config.toml
model = "image classifier"
train_examples = 97085
head_dim = 32
qk_norm = false
patch_size = [4, 4]
head_dropout = 0.2
optimizer = "soap"
beta2 = 0.95
lr = 0.002
beta1 = 0.9
max_precond_dim = 1024
steps = 7400
warmup_steps = 370
Rows from block 6 of a small image classifier, named by matrix and row number. Rows with one number belong to one neuron. Each number is 128 + 32 x the weight over its row's rms, rounded and kept within 0 to 255. All counts start at 0.
After each neuron's rows are labels from the 100 images, of 14848, where the neuron reaches its highest value: "responds to" is what is common among them. Only what is clearly more common there than usual is listed. The data: microscope photos of single blood and bone marrow cells.
# fc1: MLP up (model.blocks.6.mlp.fc1.weight, 1152x192), inputs 0-95
# fc2: MLP down (model.blocks.6.mlp.fc2.weight, 192x1152, transposed), outputs 0-95

fc1.239 [135  86 152 100 149 122 171 121  65 160  65 109 160  96 134 121  65 169 104 162 162 107 124 218  81 173 207 130 114 170 143  93 132 101 145 116  93 149  98  81 140 134 164 171 141 155 108 140 159 122  80 105  83 110 100 179 134 111 132 122  89 164  79  93 108 170 136 101 109 168 173 156 166 131 124 162 131  55  69 140 108 167 109 124 154 199 108 111 139 150 140 135 125 168 117 120]
fc2.239 [119 136  82 161  94 116 166  53 102 132 172 184 132  88 135 121 132 117 169 130  37 153 104  44 137 112 163 207 107 134 120 144 134 119 134 142 119  86 143 140 141 176 124 154 130 143 180 140  90 149 136 144 161 135 103 132 102 139  67 160 132  87 116 155 131 101 124 122 158  27  88  84 125 116 183  83 111 166 222  98 154 128 139  93 175 108 129 147  76 117 144 165 111 118 172  89]
responds to: cell type: blast

fc1.413 [113 135 129 173 104 106 139 109 154 132  71  61 115 107  97 139 111 112 124 160 111 137 160  96 161 135 131  70 126  88 148 128 139 146 139  96 131 157 153 133  88 146  76  90 168 108  86 140 131 131  86 126 107 174 193  62 138 165  58  97 149 175 133  41 178  82 147 129 113 184 117 119 125 100 108 135 139 136 108 174 179 117 166  82 181 130 148 124 159 139 107 105 170 124 152 179]
fc2.413 [ 98 103 157 158 160 117 189 180 146 127 133 126  93 139  86 139 128 164 115 132 123 126 117 131 140 134  87 128 152 125 112 148 117 109  97  99  87 138 105 113 199 159 153 145 120 114 108  87 186  80 137 111  96 113  78 117 155 136 126 136 146 141 142 144 113 159 156 111 154 124 177 152 105 156  97 137 111 132 126 136 111 100 169 153 122 168  94 128 127 145 141 105 122 161 113 151]
responds to: cell type: promyelocyte

fc1.599 [ 92 128  47 112 113 167 111 134 132 184  66 177 108 146 104 127 137 138 129 108 134 125 159 125 107 164  92 172 129 120 145 157 116  94 146  90 187  88 178 144 139 151 154 102 156 119 121  90  99 182 152  99 153  91 100 122 177 167 181 150  93 107  63 137 126 178 112 141 151  74 146 126 181 166 111  76 111 133 117 149  98 146 106 149  59 129 147 142  84 148 165  63 100 135 157 106]
fc2.599 [134 121 125  90 146 166 119 121 163  94 147  55 155  67 188 105  87  83 108 139 148 119 114  97 152 124  86  79 143 152 142 113 101 119 100 178 122  97 143 123 126 152 158 102  85 119 124 143 129 143 167 121  76 172 119 177 105 132 176  81  92 129 189 134 143 134 121 116 125 107 109 122 127  97 183 102 125 128 138 174 162 165 182 118  99 123 119 165 207  94 140  95 139 114 145 110]
responds to: cell type: promyelocyte

fc1.229 [151 155 173 184 119 143 135 185 146  82  61 123 133  93  80 154 192 146 145  95 113 160 125 157  88 104 176 120 105 118  82 165 177 114  78 140 115  59 134 140  86 132 145 171 163 122  88 133 150  91 146 163  90 113 108 112  64 125 153 173 186  99  98 126  92 159  89  89 119 179  78 202 122 135  99 111  90 144 104 113 124 109  68 101 135 129 141 119 144 138 132 149 154 137 164 137]
fc2.229 [170 159  98 151 133  90 137  94 133  96 171 183  86 152 113  77  74 148  90  93  80 118 106 137 140 132 121 160 140 113 155 172 121 156 118 157 134 126  86 155  76 150 108 146 118 127 161 166 128 139 106 148  98 119 194 162 179 116 134 109 101 150 148 144 118 114 168 129 116 134 117 134  89 148  87 188 109 148 162  99 132 161 173 107  72 125  60 164 148 144 139 137 111 119 101  94]
responds to: cell type: artefact

fc1.459 [ 75 141  87 138 128 179 121 155 143 104 147 102 113  97 169  89  97  75 101 163 133 155 131 141 128 150 173 116  88 134 154 111 140  95 117  73 121 125  98 204  93  54 139 133 135 102 158 161 126 118 127 108 153 159 171  88 113 117 137 154 188  74 110 120 113 139 124 182 105 133 144 174 173 117 101  43  95 210  85 116 168 110 146 135 112 178 167 143  91 100 101 164 118  46 140 136]
fc2.459 [121 144 195 173 119 131 112  86 104 184 109 151 136 123 102  91 178 120 178 186  87  45 107 144 129  88 131 108  79 167 156 177 138 160 118 172 176 123  98  91 117 120 110 137 114 151 130  83 171 163 121 198 164 124 118 116 106 108 127 110  95 109 113  90 138 178  88 124 150 110 170 109 100 123 159 140 106  89 156 174  95 157 143 163 142  87 175  85  87  85 135  69 135  98 108 151]
responds to: cell type: promyelocyte

fc1.354 [156 146 145  88 142 104  86  97 106 183 128 168 150 157  75 120 162 118 105 124 180 109 106 155 127 105 157 115 115 128 194 148 135 130 157 183  81 119 122  99 159 129 187 134 133 122 178 112 100 106 137 113 175 136 193 149 133 128 115 119  28 112 101 116 149 125  85 190 166 102 137 102 114 125 194  78 107  93 104 138 134 110 164  70  56 101 104 167 103 113 106 142  90 150 112  81]
fc2.354 [127 170 115 148 118  97  90 147  92  19 122 101 154 145 164  77 122 150 156  89 141 125 206 139 112 158 119 160 158 175 112 132 121 127 128 121 156 135 133 130 153 139 131 101 165 193  79 125 159 139 162 128 149 179  53 101 200 135 125 100 139 143  91 136 144 191 128 162 125 134 101 129 149 147 144 174  95 154 131 143 164 216  94  78 194 138 136 143  79 119 134 178 150 158 133 164]
responds to: cell type: erythroblast

fc1.358 [189 153 117 138 114  94 140 111 117 157 191 100  90  92  80  97 109 139  99 179 148  72  84 126  92 146 144 115 150  81 119 149 125 153  78 133  63 159 151  73 159 107 104 162 184  79  99  92  79 165  83 115 143 117  92 161 105 158 173  78  85 118 104 133 145 138  96 148 131 149 179 115 111  74  87 128 116 128  61 150 189 154 109 181 154 161 142 177 112  89 161 118 115 153 111  64]
fc2.358 [150 165 131 107 137 129 130 101 100 175 115 160 161 152 126 169 104 131 140 107  53  94 165 118 153 141  93 208 217 125 130 132 145 109  67  95 165  84 120 167  65 122 190 114 150 118  87 142 139 119 116  88 143 150 148 113  77 151 125 153 138 157 179 116 138 157 123 138 178 117 162 189 135  81 123 160 167 103 179 195 172 118  94  96  82 144 110 129  82 125 160 101 106 173  67 157]
responds to: cell type: promyelocyte

fc1.655 [ 83 183 107 145 107 134 166 120 166  86 178 129 137  81 104  95 158 178  73  82 139 117  80 167 109 119 172 119 152 172 107 120 141 155 124 114  99  90 150 155 125 140 164 150 116 125 140 119 146 142  91 113 123  87 113 154 132  91 145 103 116 162  97 116 167 112  73 124 151 147 208 161 109 136 137 129 118  84 142 124 165 170 131 185 145 158 122 148 143 112 150 128 130 159  80 168]
fc2.655 [ 91 188 180 104 176 137 139  74 162 149 161 135  99  86  49 139  73  73 168 137  79 170 138 113 110 138 114 130 165 153 151 153 141 122 133 120 171 107  75 118 151 156 101 144 168 136  90 148 123 136 138 152 140 173  86 115  95  99 106 141 116  93 149 124  53 145 156 153 140  75  58 131 151 193 123 192 166 103 132 139  64 139 125 144 138 141 147 142 105 122 157 151 112 158 127 115]
responds to: cell type: myelocyte

fc1.579 [159 108 148 150 121 118 147  51 157 164 117 148 118 199 121 124 167 140 133 153  92 107 136 136 105 117  99 145 114 140 125 120 176 105 158 156 163 152 118 133  67 149 148  75  86 152 155 139 128  61  75  95 132 101  84 118 134 135  77  72  89 159 103 131 147  98 122  78 150 153 139 108 187 128 139  60 101 119 123 154 105 128 148  72 183 165 127 136 115 114  57 121 187 206 111 118]
fc2.579 [105 171 117  88 181 150  82  50  82 134 134 175 145 123 122 203 115 152 178 129 117 146  80  77  79 149 125 110 110 148 160 158 142 141 103  74 171 112 132  88 136 116 108 155 126 188 179 191 134 189 145 177 186  80 146 151 171 152 133 138 145 178 133 152 108  87 106 118  59  65  78 107 115 137 150 103 161 165 197 123 100 124  99 105 160 114 167 115 166 133  97 160 126 109 180  90]
responds to: cell type: artefact

fc1.303 [140  75 109  95 147 173 138 151 107 127 165  82 135 130 147 147  99 123  79 166 109 123 109 181 103 157 192 175 132 180  70  80 138  95 134 140  79 156 162 115 137 122 179 158 151 124 102 107  84 138 103 143 129 135  84 148  95 182 129 126 143 129  84  91 122 111 134 121 122 118 174 168 193 142 136 164 137 107 105  66  58  96  88 148 128  82 124 139 119 144 115 152 197 115 138 142]
fc2.303 [ 80 138 113 110  88 114  94 165 123 176 123 156 133 151 126 159 176 167 206  69  49  74  84 113 154 176 155 137 130 111 112 142 132 145 140 100 128 104 156 117 100 159 134 107 144 137 141 124 156 101 136 188 228 148 105 145 116  65  98 137 111 129 128 128 189 135 137 129 150  64  49 166 104 134 127 122 168 120 130 119  52 128 172 133 163 138 128  87  97 119 151 136 151 103 155  97]
responds to: cell type: blast

fc1.626 [132 174 124 129 112  70 132  96 152 117 113  78 138 156 119 152 109 123 186 114 104 161 152 178 151 155 111 132  99 208 147 137 112 119  85 131 162 116 177 190 145 128 119 127 162 101  93 157 121 139  93 106 131 104 147  80 151 110 121 130 151  76  70 172 180 114  80  93 106 102 169 123 118 110 153 137 115  62 122 160 125  99 159 110 116 106 118 160 171  60  96 160 100 117 109  96]
fc2.626 [114 107 101 116 112 134 102 133 119 169 136 131 113 124 153 146 105  91  62 119 107 136 112 112 142 156 176 139 150 108 137 124 122 134 164  95  75 186 100 140 130 137 158 149 145 136 221 127 193 122 140 143 131 109  87  99 132 156  96  83 160 189 186 106 161 126 152  91  82 140  74 121 133 160 107 106 179 154 118 114 134  70 117 101 136 171  82 110 131 120 113 147  95 121  91 161]
responds to: smear: peripheral blood

fc1.220 [146 157 142 151 107 135 142 138 161 126 142  82  96 126  77 126 151 128 141 100 149 116  84 120 115 144 156 102 120 103 132 230 120 147 139  84 169 160 134 108 141 117 149 126 187 138 114  96 136 132  98 173 105 121 123 142  91  94 146 139 182 144 154 190 135 171  31 112 153 171 195 150 118 150 147 142 139 103 156 115 157 120 150  94 159 185 198 106 159  85 125 191  97 124  94 148]
fc2.220 [128 185 138  80 146 135  90 111  76 109 118 167 108 121 118 104  70 135 177 146 172 160 106 105 172 116  76 137 159 180  92 159  91  90  95 115 103  60 149 114 140 191  90 124 121 202 165 143 143 142 106 142 103 178 145 140 129 124 121 124  82 116  96 126 164 141 214 129 197 143  45 192 130 137 113 119 103 146 136  99 117 121  86 179  72 163 121 124 148 124 161 108 105 164 104  92]
responds to: cell type: segmented neutrophil

fc1.705 [135 122 126 112 105 153 134 111 131 133 119 137 152 112 171 141 106 124  97  77 129 137 161 138  93 148 120 123 192 151  82 126 125 101 134 121 150 156 125  82 131 111 143  85  97  95 127  70  96 104  91 130 103 121 130 212 134  77 122 179 125  96  77 113 137  70 113 136 103 132 127 165 234 123 142 140 107 123 102 106  85 100 137 152 160  79 104  58  87  93  49 144 168 115 130 145]
fc2.705 [ 89 141  97  62 125  91  88 110 146 123 175 135 128 199 130 190 145 211 180 104 128 116 135 102 102 115 152 197  95 108 144 157 138 184 108 112 147 103 113 125  79 109 101 113 139 156 186 153 134 161 123 169 164 143 129 140  88 156 126 111 133 119 116 140  98 121 171 147 123  89  91 174 132 136 142  68 188 141 136 111  89  78 148 141  63 122 146 177 128 133  98  94 160  86  78 131]
responds to: cell type: artefact; cell type: eosinophil

fc1.415 [123 182 167 121 111 173 149 145 116 101 158 119  91 112 129 122 122 132 122 145 145 155 118 194 139 118 140 101 104  94 137 205 128 165 118  65 148 170 145  96 105 138 137 131 131 157  59 117 143 123 125 142  78  95 118 155 111  75 180 137 184  96 145 107 132 155 119  97 102 159 112 114  72 185 136 157  92 206 148  85 127 145 112  87 136 144 143 118 151 137 121 143 123 134  69 142]
fc2.415 [131 168  88 163 118 130  62  90 135  84 112 162  86 184 137  64  87 165 116 138 125 125 102  99 187 130  67 135 186 141  91 192  74 112 127 187 127  82  90 106 100 180  92 136 133 172 163 174 119 121 103 148 155 172 146 142 143 134 113  94  98 110  89 160 148 190 204 143 177 171  81 152 111 114 103  88 124 154 126 129 155 144 154 125  91 128  92 141 138 120 160 148 123 135 125  55]
responds to: cell type: segmented neutrophil

fc1.466 [150 129 102  78 142 175 150 113 177 130 103 161 115 114 142 152  90 154  85 203 115  84  96 126 122 174 201 189 135 201 112  47 158  80 131 169 140 109 154 101 126 143 168 137  92 139 160 151 114 114 116 144 123 123  87 160 103 115 161 141 198 167  40  73 160 118 102 126  91 114 112 127 171  82  86 118  73 124 119 115  86 122 116 124 166 146 156  98 106 123 101 126 132 120 152 133]
fc2.466 [ 65 149 158  99 131  93  80 175 106 170 110 161 128 127 102 114 156 155 227  97  59 101 116 137 135 144 146 182 108  99  88 166 115 109  99 141 131 159 143 123 126 142  82 111 106 169 118 150 107 153 132 177 217 160  83 159 134 112 104 166 103 137 133 170 103 122 124 150  90  55  76 162 127 196 128 140 159 116 158 106  75 103 144 163 186 113 109  98  92 144 142 155 117 111 179 126]
responds to: cell type: blast

fc1.196 [150 101 122  70 155  61 137  68 102 171 170  93 162 124  88 106 156 138 109 151 152 115 115 123  58 152  91 189 129 152 127 111  90 123 137 140 166 135 149 108 101 135 171 106 120 127 142 162 149  71  87 132 157 128  78 145 123 133 116 117  72 151 142 132 144 121 106 166 132 109 171 111 115 158 176 113  75  97 149 120  62 144 108 132 134 162 140 107 142 104 154  92 142 101  95  77]
fc2.196 [158 154 130 105 109 115  61 128  73 130 107 189 109 100 134  81 130  70 169 162  91  53 107 147 166 150 123 176 118 146 150  69 123  83 132 108 142  99 150 105 155  99  96 163  77 145 155 196 106 171 148 138 126 106  90 153 178 162  84 122 176 144 118 189 113 123 108 207 151  80 121 132 148 157 152 113  87 129  98 125 116 179  59 166 178  98 172 106 150 126  90 158 133 133 122 140]
responds to: cell type: promyelocyte

fc1.78 [159 119 104  88 160 187 163 109 128 154 141  90 168  77 102 115  98 129 134 137 114  94  49 155 150 146 167 120 159 153  95 116 140 138 147 124  94 114 161 130 134 133 189 115 144 130 150  96  99 151  78 126  95 118  83 157  92 160  89 115 122 127  70 127 116 129 106 125  96  97 220 168  90 139 157 131 100  62  98 133 122 105 107 129 104 137 160 128 179 147 121 101 125 173 120 121]
fc2.78 [143 185 127 105 127  99  70  94 134 170 133 194 128 169 132 158 128 137 139  93  66  85 128 162 115 120 147 183 153 145  91 139 157 151 147 157 146  77 120 135 138 119  77 150 142 126 134 170 189 136 138 168 198 128 129 161 150 111 102 108 132 110 121 128 158 130 142 170 129  19  33 148 104 128 129 188 131 115 138 148  54 182 159 177 138 139 161 111 136 126  98 114 138 112 135  95]
responds to: cell type: blast

fc1.487 [121 143 155 157  45 101 151 120 137  87 176  98 207 156 208  83 166 147 112 150 104 114 145 161 113  99 122 110 194 159  44 198 116 141 169 167  76 161 113 102 135 120 114 170 144 126 131 109  74 144  65 129 128 129  92 188 166 102 182 153  35 121  85 131 188 167 122 159 119 135 135 124  98 126 119 129 111 155 127 105 106 108 105  83 200 133 144  91 160 101  77 143 141  87 140  59]
fc2.487 [111  47  67 121 100 145 114 148  95 163 135 134  81 109 153 114  65  74 145 166 175 123 125 113 124 120 119 125 106 120 127  76  71 115 133 154 206 148 153 109  64  93 116 123  99 101 145 172 170 110 117 157 152  49 132 120 133 135 145 120 111 135 140 157  73  63 116  74  78  87 145 101 134 103  95  69 178 128 135 147 103 124 108 114 105 141 103  90 156 156 102  76 164 112 115 129]
responds to: cell type: segmented neutrophil

fc1.418 [127 104  75  96 121 100 145 157  79  89 165 231 152  68 114 124 177  61  37 157  86  98 133 119 207 159 141 149 112 137 108 171 139 122 102 147 121 149 163 101 146 129 149 186 102 114 138 154  83 129 113 110 135  97 118 120 109 114 144 114 105 102  98 121  87 172 109 150 138 114 111 160 170 181 119  90 109 141  73 127 117  58 111 108 123 101 137 159 124 189 125 145 162 101 172 130]
fc2.418 [ 95  89  66 129 138 102 177 131 167  82  99  67 144 137 155 104 112  79 158 164 148  89 125 136 188 180  77 151 193  76 141 150 140  71 179  83  92  66 151 153  82 179 162 161  93 115 125 139 194 126 109 132 103 176 103  81 180  89 140 118 136 146 121 118 137 153  83  85 130 154 118 149  94 152 100  65 122  97  65 134 116 134 142 164 123  90 135 118 145 123 169 128 150  78 185 102]
responds to: cell type: erythroblast

fc1.491 [115  93  99 136  70  89 137  88  95 142  89  88 122 150 125 170 100 160 142 120 110 147 127 183 136 132 121 131 142 124  94 136 104 125 134 124 131 160 154 102 118 107 184 111 137  91 163 144 144  96  87 141  94 138  60 210  78 166 100  76 107 158 154 135 127 184 132 116 113 137 146 161 117 132 162 122 111  74 133 123 146 187 141  69 155 165 148 140 167 110 119 103 152 149 126 129]
fc2.491 [209 124 127 107 152 153  71  76  98 117 122 183 135 161 151 171 151  98 129 126 117 116 135 113 145 139 174 178 108 155 151  92 157 129 165 122 137  70 118  99 164 134 119 116 116 110 199 167 111 127 131 176 209  88 149 146 164 164 114 111  82 161  88 138 162 129 125 159 115  19  93 120 106 136 132  98 111 170 111  83 103 167 116 127 158 128 128 125 151 128 154  90 122 111 150  95]
responds to: cell type: artefact

fc1.325 [159 109 132 153  73  65 111 135  64  92 121  79 110 125 154 143 174 121 110 148  76  93 175  67 178 128 125 191 102 127 116 124 143 149  76 128  94 103 109 145  94 112 105 145 129 164 136 142 127 109 115 129 118 170 128 123 123 112  79 112 118 139 173  71 155 124 143 101 178 147  94 133 124 149  97  87  44 139 155 154 121 100 114 108 121 166 111 105 124 145  83 118 129 152 143 116]
fc2.325 [112 172 164 129 183  71 129 110 149 123 101 144 138 176 103 119 201 161 206 101 119 128 112 173 138 153 132  96 105 143 163 144 119 145 140 160 204 121 171  94  87 140 126 189 131 102  98 131 161 132  93  90 141  98 119 101 124 122 150 115 139 124 168 135 119 156  99 123 157 154 185 133 136 176 128 134 194 147 111 158 141 155 156 173 110 131  88 113 153 167 155 135 115 105 111  79]
responds to: cell type: myelocyte

fc1.420 [ 93 174 106 131  76 101  70 123 106 146 157 138 110 151 112 140 152 130 194 115  71 129 111  81 116 119 134 115  84  66 166 120 159 158 109  96 124 178 108 115 123 167 153 124 157 146 128 133 160 112  62 143 115  83 157  76 152  86 127 102 141 133  67 130 107 140 183  95 157 193 176 106 127  90  88 160  86 125 111 176 164 120 137 139  94 147 132 134 149 166 107 123 119  77 102 138]
fc2.420 [102 115 145 149  50 105 200 122 110 122 162  98 116 104  93 110  75 124  78 165 142 174 150 106 107 125 125 129 138 128 102 136 164  92 149 107 135  90  82  99 145 162 136 151 130 130 102 160 179 144 159 136  79 127  93 142 143 138 152 108 124  93 156 159 154  87 136 130 127 149 173  97 124 179 139 121 146 116 144 107 144 102 162 179 116  92 178 113  86  73 141  87 199 153 129 152]
responds to: cell type: promyelocyte

fc1.671 [155 106 130 112 158 151  90 157 171  78 141 104 121 155  90  82 103 129  86 106 152 104 101 147 107 160 186 100 198  46 189 187 151 138 132  99 108  94 122 143 161 124 163 118 131  75 126 168 186 145 135 107  95 128 155 167 136  64 163 128 102 119  77 136 147 130 172 191 117 137 109  90  89 102  53 138 114 106  63 139 141 168 154 109 123  94 109 133 173 112 104 131 139 144 151  92]
fc2.671 [199 117 125 122 122 109 133  71 110 114 149 136 114 126 198 217 117 158 139 141 175 101 139 103  80 121 108 155  78 162 107 130  59 137 111  75 135  97 120 178 112 128 141 156 146 142 134  97 105 147 183 135 134 122 134 121 164 128 125  97  90 126 167  89  98 125 115 119  99 123  76  97 128 140 158 151  91  82 166  76 135 105 153 174 156 152  67 152 140 137  70 147  97 152 135 160]
responds to: cell type: blast

fc1.551 [151 127 132 160  97 158 172 123 147 157 108  96 117 104 130 135  97 139 117 123 182 126  91 106  98  54 100  86  82 105 121 167 116 155 131 112 170  79 118 160 139  65 117 133 153 152 179  87  98 165 178 135 162 165 135 113 195 116  80  89 143 135 132  57 179 119 149 157 100 120  96 130 136 133  79 169 132 211  96 128  97  98 146 138 175 154  76 147  71 133 136 107 115 125 144 167]
fc2.551 [ 93 127 116  82 179 140 117 114 123  91 171 146 108 162 120 113 120 175 154 127  98 153 131  79 187 169 186  58 108 108 101  69 140 155 134  91 187  87 197 115  88 143 113 108 127  80 106 117 132 142 108 163  95 156 170  93 100 169 136 148 147 154 158 182  80 135 156 149 155 159 169 117 112 126  90 128 145 120 155 132 108 119 117 132 140 109 162 133 157  94 113 137 149  91 133 166]
responds to: cell type: segmented neutrophil

fc1.109 [105 118  98 136 130 131 146 134 155 148 134 142 141 171 186 125 132 105 126 141  64 180 140 187 153  54 149 140 111 100 147  85 159  92 123 166 110 151 123 135 145 117 143 135 129  59 116  97 100 127 188 114 131  92 113 110 149  84 124 103 138 111  88  85  38 134 159 125 170 115 133 120 157 157 155 124 126  79 115 171  78 143 114  46 108  78 123 174  98 164 177 156  95 177 110 169]
fc2.109 [124 157  79 113  73 125 130 157 136 156 121 142  67 147 153 124 158 126 156 157 113 177  77 140 148 121  90 143 165 192 204 121 154 105 181 107 162 128 207 112 121 147  80  99 125 147 123 102  88 139 105 186 143 122 119  94 148  92 120 165  82 138 114 147 174 127  84 108 160 122 102 120 133 157 123 184 117 140 100  59 156  77 161 140 111 167 133 145 139  89 130 111  95 113  78 149]
responds to: cell type: segmented neutrophil

fc1.112 [116 103 153  75 119 144 155 174 177 182 100 101 175  99 162 135 122 174 139 137 121 146 155 124  89 141  78 136 184 117 165 110 102 149 120  94 107 144 137  58 101  95 141 112 155 130 169  75 179 127 165 123 160 162 140 145 140 175 117 161 136 172 149 161 149  99 160 111 131 130 161 141 108 135 116 172 101 158 146  90 101 138 116 148 191 139  75  94 116  88 112 177 138 141 151 117]
fc2.112 [139  94 153 105 178 123  81  85 187 140 119 150  95 167 146 123 116 175  80  87 119 125  92  39 151 117 147 148 108 128 159 194 106  95 128 127 148 113  55 130 124 124 141  73  63  87 146 136 136  89 117 138 103 148 120 113  94 136 129 115 104 153 107 119  97  46 131 121 106 204 171 126  85 148 106  98 103 129 133 115 144  73 112  99 150 128  95 131 112 137 148 107  57  88  65 169]
responds to: cell type: artefact

fc1.366 [118 118  83 141 207 159  81 114  90  71  85 128 153 131 128 119 183 151 131 138 108 126 122 148 163 114 134 113 154 116 198 133 101 146 156  96 113 150 192 147 137 198  83  68  89 158 143 148 111  50 121  68 136 159 109 113  31 153 161 127 153 194 115 118  90 113 164  63 157 112  99 139  72 135 187  78 161 145 125 180 140 161 165  66  81 160 147 114 152 125 104 132 130 136 165 111]
fc2.366 [114 123 215 119 131 121 152 100 156 168 121 134  46 148 120 117 101 110 141 103 133 131 104 165 109 168 146  92 110  76 156 181 156 137 108 125 185 139 112 177 168 139 172 201 169 119 176 134 162 141 116 207 151  81 106 134 163 151 112 158 162 178 136 160 205  54 137  59 114 180 151 131  95 125 143 163 169 135 179  91 125 120 152 124 134 156  85 130 117  98 133 145  79 106 120 119]
responds to: cell type: artefact

fc1.697 [ 77 105  78 111  48 128 123 144 120 153 149 146 144 123 170  95 119 108 106 162 140 107 107 138 132 113 189 147 133 179 107 106 117 106 156 143 162 108 172 173 149 124 169 150 141 107 157 123 137 137 178 162  70 147 124 190  99 114 157 157 209 127 115  83 174 133  79  74 104 115 160 122 187 127 106 151 122 190 111  74 185 129 119  91 163 114 155  97 135 169  85 139 152  83  98 134]
fc2.697 [100 149  79 108 149  98 100 199 141 159  98 143 108 118 121 146 163 201 174 127 146 108 121 100 166 167 121 108 136 122 120 135 140 166 118 119  74 122 150 112 157 155  93 120 128 110 112 165 131  89 109 161 177 163  86 126 144 103  67 133 148  93 100 119 137 117 107  67  88 131  82 159 120 158 126 112 184 133 153 118  68 108 136 131 177  66  96 117  82  90 141 102 163 163 169 133]
responds to: cell type: blast

fc1.447 [117  91 109 132 121 110  97 148 123 155 139 155 132 136 153 127 148  85  53 106  85 102 153 206 102  91 181 202 144 114 107 127 164 128 108 208 112 155 146 138 155 120 103 209 140 102  88 129 104 129 168 111 146  82 104 144 105 106 151  92 118  84  72 104  74 165 168 151 160 114 155 102 200 143 118 155 109 114 118  73 117 168 130  78 162  77 124  93 123 166 115 169 112 150  93 175]
fc2.447 [109 147  96 120 106 175 113 181 138 131  64 119 101  82 193 137 121 127 165 170 118 137  74 125 195 164 132 101 103 134 143 108 149  84 185  62 138 127 210 105  98 174 117  99 140 135 153 137 110 101  84 157 119 141 116 102 167  79 102 165 126 142 161 127 118 124  84 148 123 126  58 102 125 166 130 122 146 169 137 115 141 108 172 145  84 156 123 116 156 136 182  77 156 149 117 117]
responds to: cell type: segmented neutrophil

fc1.620 [ 82 127 115  82 102 139  98 107  86 148 152 130 108 102 109 122 118 175 108 128  92  86  99 134  60 169 175 141 110 156 121  76 152 128  86 138 119  99 121 180  98 102 118 220 129 178 107 101 135 137  58 151 141 133  85 202 129 118  79 156  97  75  86 107 140  66 154 139  83 119 116 164 180 142 139 138 123 112 107  86  82 113 121 117 131 153 155 131 104  78 145 111 113 135  94 134]
fc2.620 [ 99  99 151  94  97  79 102 155  94 182 130  97 112  82 116 129 134 127 200 137  61 127  87 147 166  83  95 146 127  70  93 117  87 107  96 132 119 191 132 121 134 149 165 105  88 134  82 117 100  70 170 140 144  93 100  86 113 141 133 161 205 179 123 179 138 101 149 177 128  33  93 139 100  84 132 122 149 110 125 119  75 120  99 159 175 135  85 124  87 138 166 134 128 120 169 133]
responds to: cell type: blast

fc1.319 [129 189 168 121 100 115 173 157  81 159 119 176 142 180 131 167 132 163 127  79  56 157 157 177  93  74 101 165 143 112 128 162 177 126 130  99 176 153 143 136  93 118 138 166 121  94 113  98 169 122 165 112 132 136 107 161 131 108  92  85 126 102  91 112 126 106 144  91  86 176 106 149 170  60 114 105 105 166  92 157 205 101  88 164 146  72 138 143  88 170 126 118 141 115 124 122]
fc2.319 [177  79 111 121 159 122 155  93 100 101 129 158 170  76  83 133 104 134 130 171 148 101 182 123 194 124  95 133  94 132  69 108 124 126 124 171 101 109 134  92  88 171 173 127  92 171 165  93 128 137 148 134 155  50 143 118  96 125 187 149 115 135 100 120 132 105  68 135 157 100 127 174  98 106 164 169 161 158 151 152 129 109 108  96 153  95 154  94 157 156 184  93  90  78  93 148]
responds to: smear: peripheral blood; cell type: segmented neutrophil

fc1.739 [166  80 109 100 158 123 135 128  77 168 140 155 161 182 111 154 133 133 126 154  93 189 132 123 188 147  83  94 133  87 109  93  74 177 100  73 160 105 120 144 148 125  99 107 115 105 108  82 125 145 153  73 177 125 180 125 107  98 157  72 161 121 160 113 111 124 124 133 116  89  85 139 145 135 134  74 123 120 191 181 148  69  93 124 166 146 162  98 108 115 120  22 129 170 122 140]
fc2.739 [123 186 148 168 180 103 133  95 114  79  99  74 136 141 151 118 150 151 149  61 131 141 152 131 127 141 137 186 108 142  88 156 185  91 120 140 165 123 156 117  94 139 132 115 124 102 107 114 140 142  95 137 110 101 115  74 154 126 134 135  95 117 143 113 184 171 149 136 156 114 150  98 169 139 105 128 126 129  74 105 134 149 148 144 152  89  79 132 114 128  87 148 143 145  93 120]
responds to: cell type: segmented neutrophil